Rows from block 6 of a small multi-label image tagger, named by matrix and row number. Rows with one number belong to one neuron. Each number is 50 + 10 x the weight over its row's rms, rounded and kept within 0 to 99. All counts start at 0. After the name is the row's rms in percent of the matrix's.
After each neuron's rows are labels from the 100 images, of 14976, where the neuron reaches its highest value: "top examples" is what is common among them. Only what is clearly more common there than usual is listed. The data: regions of photos with short descriptions (Visual Genome). In brackets: how many of the 100.
# fc1: MLP up (model.blocks.6.mlp.fc1.weight, 768x192), inputs 96-191
# fc2: MLP down (model.blocks.6.mlp.fc2.weight, 192x768, transposed), outputs 96-191

fc1.29 096:39 48 51 45 43 53 34 42 63 56 37 63 45 37 40 41 46 54 57 67 49 40 43 48 40 56 54 40 33 41 48 50 53 74 61 58 62 50 56 59 65 47 29 30 74 58 67 63 44 48 55 57 49 55 57 53 43 61 52 53 46 44 54 66 54 67 36 44 35 39 44 51 56 46 49 52 60 46 61 45 39 34 50 28 35 43 38 46 52 55 49 41 47 46 51 51
fc2.29 072:58 40 50 43 49 46 53 51 41 53 52 32 40 37 62 53 61 36 67 39 52 58 52 59 59 38 51 62 45 48 58 58 41 38 43 54 50 57 75 64 42 52 54 52 34 59 65 43 63 51 41 47 42 46 69 48 69 55 62 51 78 44 47 44 59 53 29 44 53 55 52 47 63 51 71 48 47 34 57 58 50 56 45 61 47 57 52 56 40 46 60 46 46 41 43 27
top examples: text has "red" (31)

fc1.78 129:58 48 30 52 57 67 56 48 39 46 59 52 59 56 37 51 42 42 57 41 53 63 41 51 45 54 46 53 47 57 45 47 55 61 59 53 71 54 59 57 75 48 38 40 62 29 67 55 42 34 45 50 55 47 43 50 47 71 43 44 48 56 60 36 53 47 44 41 47 52 51 54 65 43 52 34 59 53 45 62 41 56 61 39 68 40 41 43 40 51 31 57 55 48 57 42
fc2.78 183:40 56 49 50 45 43 35 43 43 45 38 48 40 60 48 47 40 63 45 52 55 49 46 59 32 50 48 41 51 50 45 72 70 55 62 51 54 39 59 36 35 61 47 51 40 52 49 65 48 52 54 51 61 60 35 51 50 60 58 62 44 51 41 64 48 61 48 67 33 30 37 44 45 62 60 57 57 50 55 37 37 38 33 42 35 35 49 58 59 53 41 46 60 63 34 73
top examples: text has "red" (33)

fc1.382 106:46 51 46 32 60 55 50 64 34 61 43 50 44 49 34 62 56 42 43 31 46 56 44 55 58 42 46 42 72 45 54 43 42 60 55 36 80 45 58 47 40 47 49 48 47 54 59 52 53 57 49 18 57 56 48 57 65 59 68 68 48 48 41 54 56 38 53 67 38 52 45 59 54 69 50 40 43 43 52 40 41 66 31 50 52 49 60 62 42 65 56 44 71 57 57 65
fc2.382 075:52 64 58 46 56 37 48 66 49 52 48 67 37 62 57 54 24 62 46 60 54 59 51 50 49 54 46 67 31 56 34 31 57 53 46 73 45 46 70 59 47 52 60 60 58 40 52 51 57 46 52 71 62 51 35 30 67 42 46 55 45 58 48 43 57 44 55 47 65 58 46 48 26 49 41 51 39 47 47 45 67 48 53 54 73 45 56 56 50 40 49 63 42 54 65 44
top examples: text has "man" (25)

fc1.719 106:32 64 52 41 53 45 65 46 39 50 53 43 37 55 38 53 41 44 55 58 46 48 37 54 63 22 51 43 56 38 67 48 43 43 69 49 42 52 79 52 45 54 43 47 42 40 61 32 49 40 26 46 56 67 41 56 71 61 66 46 62 33 46 40 56 47 56 51 35 52 43 42 39 42 47 40 32 69 57 49 36 50 41 65 48 48 69 66 55 53 58 57 60 57 46 37
fc2.719 130:41 55 55 25 56 43 66 48 49 45 44 52 38 40 68 37 38 56 44 51 49 51 40 53 53 39 57 40 64 54 47 55 45 62 51 56 45 56 71 42 46 49 50 51 54 48 64 42 72 43 35 60 51 60 43 46 36 48 55 46 45 69 21 39 57 44 49 44 54 52 66 49 59 60 49 42 47 56 47 60 48 59 50 50 51 59 74 38 53 65 48 39 58 58 46 33
top examples: text has "man" (29)

fc1.713 108:44 58 56 40 47 40 42 57 36 74 51 38 53 58 34 55 63 41 41 57 49 54 36 54 45 42 60 41 56 49 60 55 35 57 53 54 67 48 53 36 47 71 61 47 63 60 51 56 60 44 58 42 54 64 37 55 57 51 66 56 50 37 43 61 50 41 46 49 47 41 46 62 43 63 48 27 50 40 64 31 48 39 33 47 49 44 61 42 52 50 50 47 62 48 38 49
fc2.713 088:36 50 55 55 57 51 57 62 60 59 46 51 39 59 63 44 30 56 32 53 52 44 51 52 47 59 57 53 44 58 33 47 73 58 35 60 48 46 91 42 62 50 48 58 46 50 62 61 66 55 62 49 51 22 42 35 48 42 50 38 26 56 41 44 51 53 48 44 61 66 53 52 33 54 47 35 41 55 61 45 61 41 55 50 48 60 51 54 59 41 60 44 47 46 49 49
top examples: text has "man" (25)

fc1.419 105:55 34 45 64 56 51 29 66 63 52 52 63 50 36 40 36 49 63 56 61 61 62 38 32 44 45 60 53 33 48 45 48 48 56 50 60 65 60 64 54 54 48 51 41 64 61 48 64 57 50 49 60 39 47 48 68 55 55 44 32 53 44 67 56 44 49 35 53 48 42 36 44 44 44 60 53 45 49 57 50 40 58 62 26 40 41 37 45 52 45 54 47 44 44 61 48
fc2.419 143:45 49 50 39 42 45 43 52 40 58 56 31 41 45 43 45 68 39 67 47 52 51 50 49 49 54 45 64 36 60 44 62 41 44 61 46 64 47 58 60 49 56 45 40 44 56 57 36 50 56 43 36 49 51 65 50 39 51 67 46 74 52 44 51 63 63 43 67 61 28 63 49 68 57 62 59 59 28 32 63 40 63 60 53 56 54 71 43 48 46 50 45 44 45 52 38
top examples: text has "red" (34)

fc1.374 104:51 51 54 59 54 41 58 48 42 58 50 66 56 51 52 41 50 77 44 53 26 68 58 46 64 53 48 49 47 39 41 40 63 47 31 56 34 49 59 47 65 51 70 28 63 58 52 55 50 62 59 55 44 37 45 72 49 59 41 53 64 76 56 57 59 72 42 46 55 50 68 52 47 42 37 46 46 34 58 35 65 44 40 35 53 43 37 50 66 32 46 60 54 53 44 45
fc2.374 076:46 60 62 45 35 51 55 42 53 46 55 44 64 60 41 56 39 56 48 38 56 45 60 44 46 41 54 41 49 63 50 51 49 37 47 59 41 48 61 52 46 42 46 47 35 45 50 47 34 51 45 46 47 50 62 42 44 29 45 32 43 41 65 48 54 64 44 52 40 42 58 68 51 60 67 52 56 74 29 45 54 61 62 57 45 48 53 62 56 45 49 59 57 31 60 43
top examples: text has "white" (28)

fc1.611 114:51 55 45 47 51 38 54 54 42 75 45 41 50 68 34 52 40 41 60 45 37 69 43 56 51 58 66 37 45 56 54 46 51 53 47 55 43 35 50 49 47 60 50 52 64 72 45 52 54 59 47 28 47 76 43 63 56 62 48 55 55 43 51 45 55 46 42 50 40 42 62 70 46 49 67 26 40 42 72 48 48 53 36 41 66 42 45 41 55 46 49 39 51 54 32 46
fc2.611 122:37 58 52 45 59 55 56 42 56 63 34 40 45 58 56 56 46 37 43 41 48 42 55 62 54 51 72 62 46 55 43 41 74 40 47 51 42 51 68 46 62 55 41 61 54 62 55 44 54 45 66 47 84 29 44 36 56 43 49 53 39 47 37 50 52 56 60 58 60 49 58 50 39 61 52 28 52 50 52 64 45 49 53 60 68 47 52 65 51 43 49 37 50 42 52 39
top examples: text has "man" (27)

fc1.706 099:45 53 42 47 35 44 37 41 34 40 49 57 53 36 61 64 45 42 48 45 45 64 57 64 58 35 37 41 46 38 64 54 34 37 49 42 61 36 58 36 55 64 47 48 49 71 59 50 61 65 59 58 41 58 35 55 66 63 64 51 61 47 39 55 50 52 37 52 37 45 51 38 37 58 59 48 46 32 62 38 43 57 30 58 51 48 60 65 61 51 45 43 62 54 42 58
fc2.706 069:45 66 58 45 47 46 43 56 37 45 48 34 55 44 50 42 48 61 51 49 38 69 60 53 43 35 48 54 37 58 42 52 61 56 35 58 50 36 98 51 62 64 54 55 45 48 52 44 53 48 42 43 64 33 29 44 59 43 48 57 57 56 41 36 67 50 62 52 63 61 37 57 52 57 48 50 49 48 58 49 55 61 37 48 62 39 47 61 39 43 54 41 48 53 61 40
top examples: text has "man" (30)

fc1.754 093:41 42 50 59 47 61 40 73 63 59 48 69 43 43 38 60 42 48 57 54 62 54 38 58 31 39 51 39 60 59 62 58 55 51 44 55 58 44 54 36 54 64 44 43 48 66 60 51 48 54 61 44 44 49 50 53 42 38 41 48 60 44 66 64 45 62 25 52 33 50 36 62 29 35 59 33 45 55 67 56 51 63 55 33 45 50 39 58 52 55 44 57 51 39 41 53
fc2.754 097:44 47 58 62 41 65 49 49 42 70 54 46 50 47 60 51 57 38 40 58 61 47 51 22 42 57 34 57 34 55 43 50 47 45 63 36 62 42 72 64 60 48 32 51 47 50 51 35 51 34 38 41 45 72 59 50 37 54 69 39 49 47 52 45 50 46 48 65 59 33 59 49 59 54 52 65 60 17 48 68 46 48 75 43 54 60 69 45 48 48 50 44 45 46 67 46
top examples: text has "red" (25)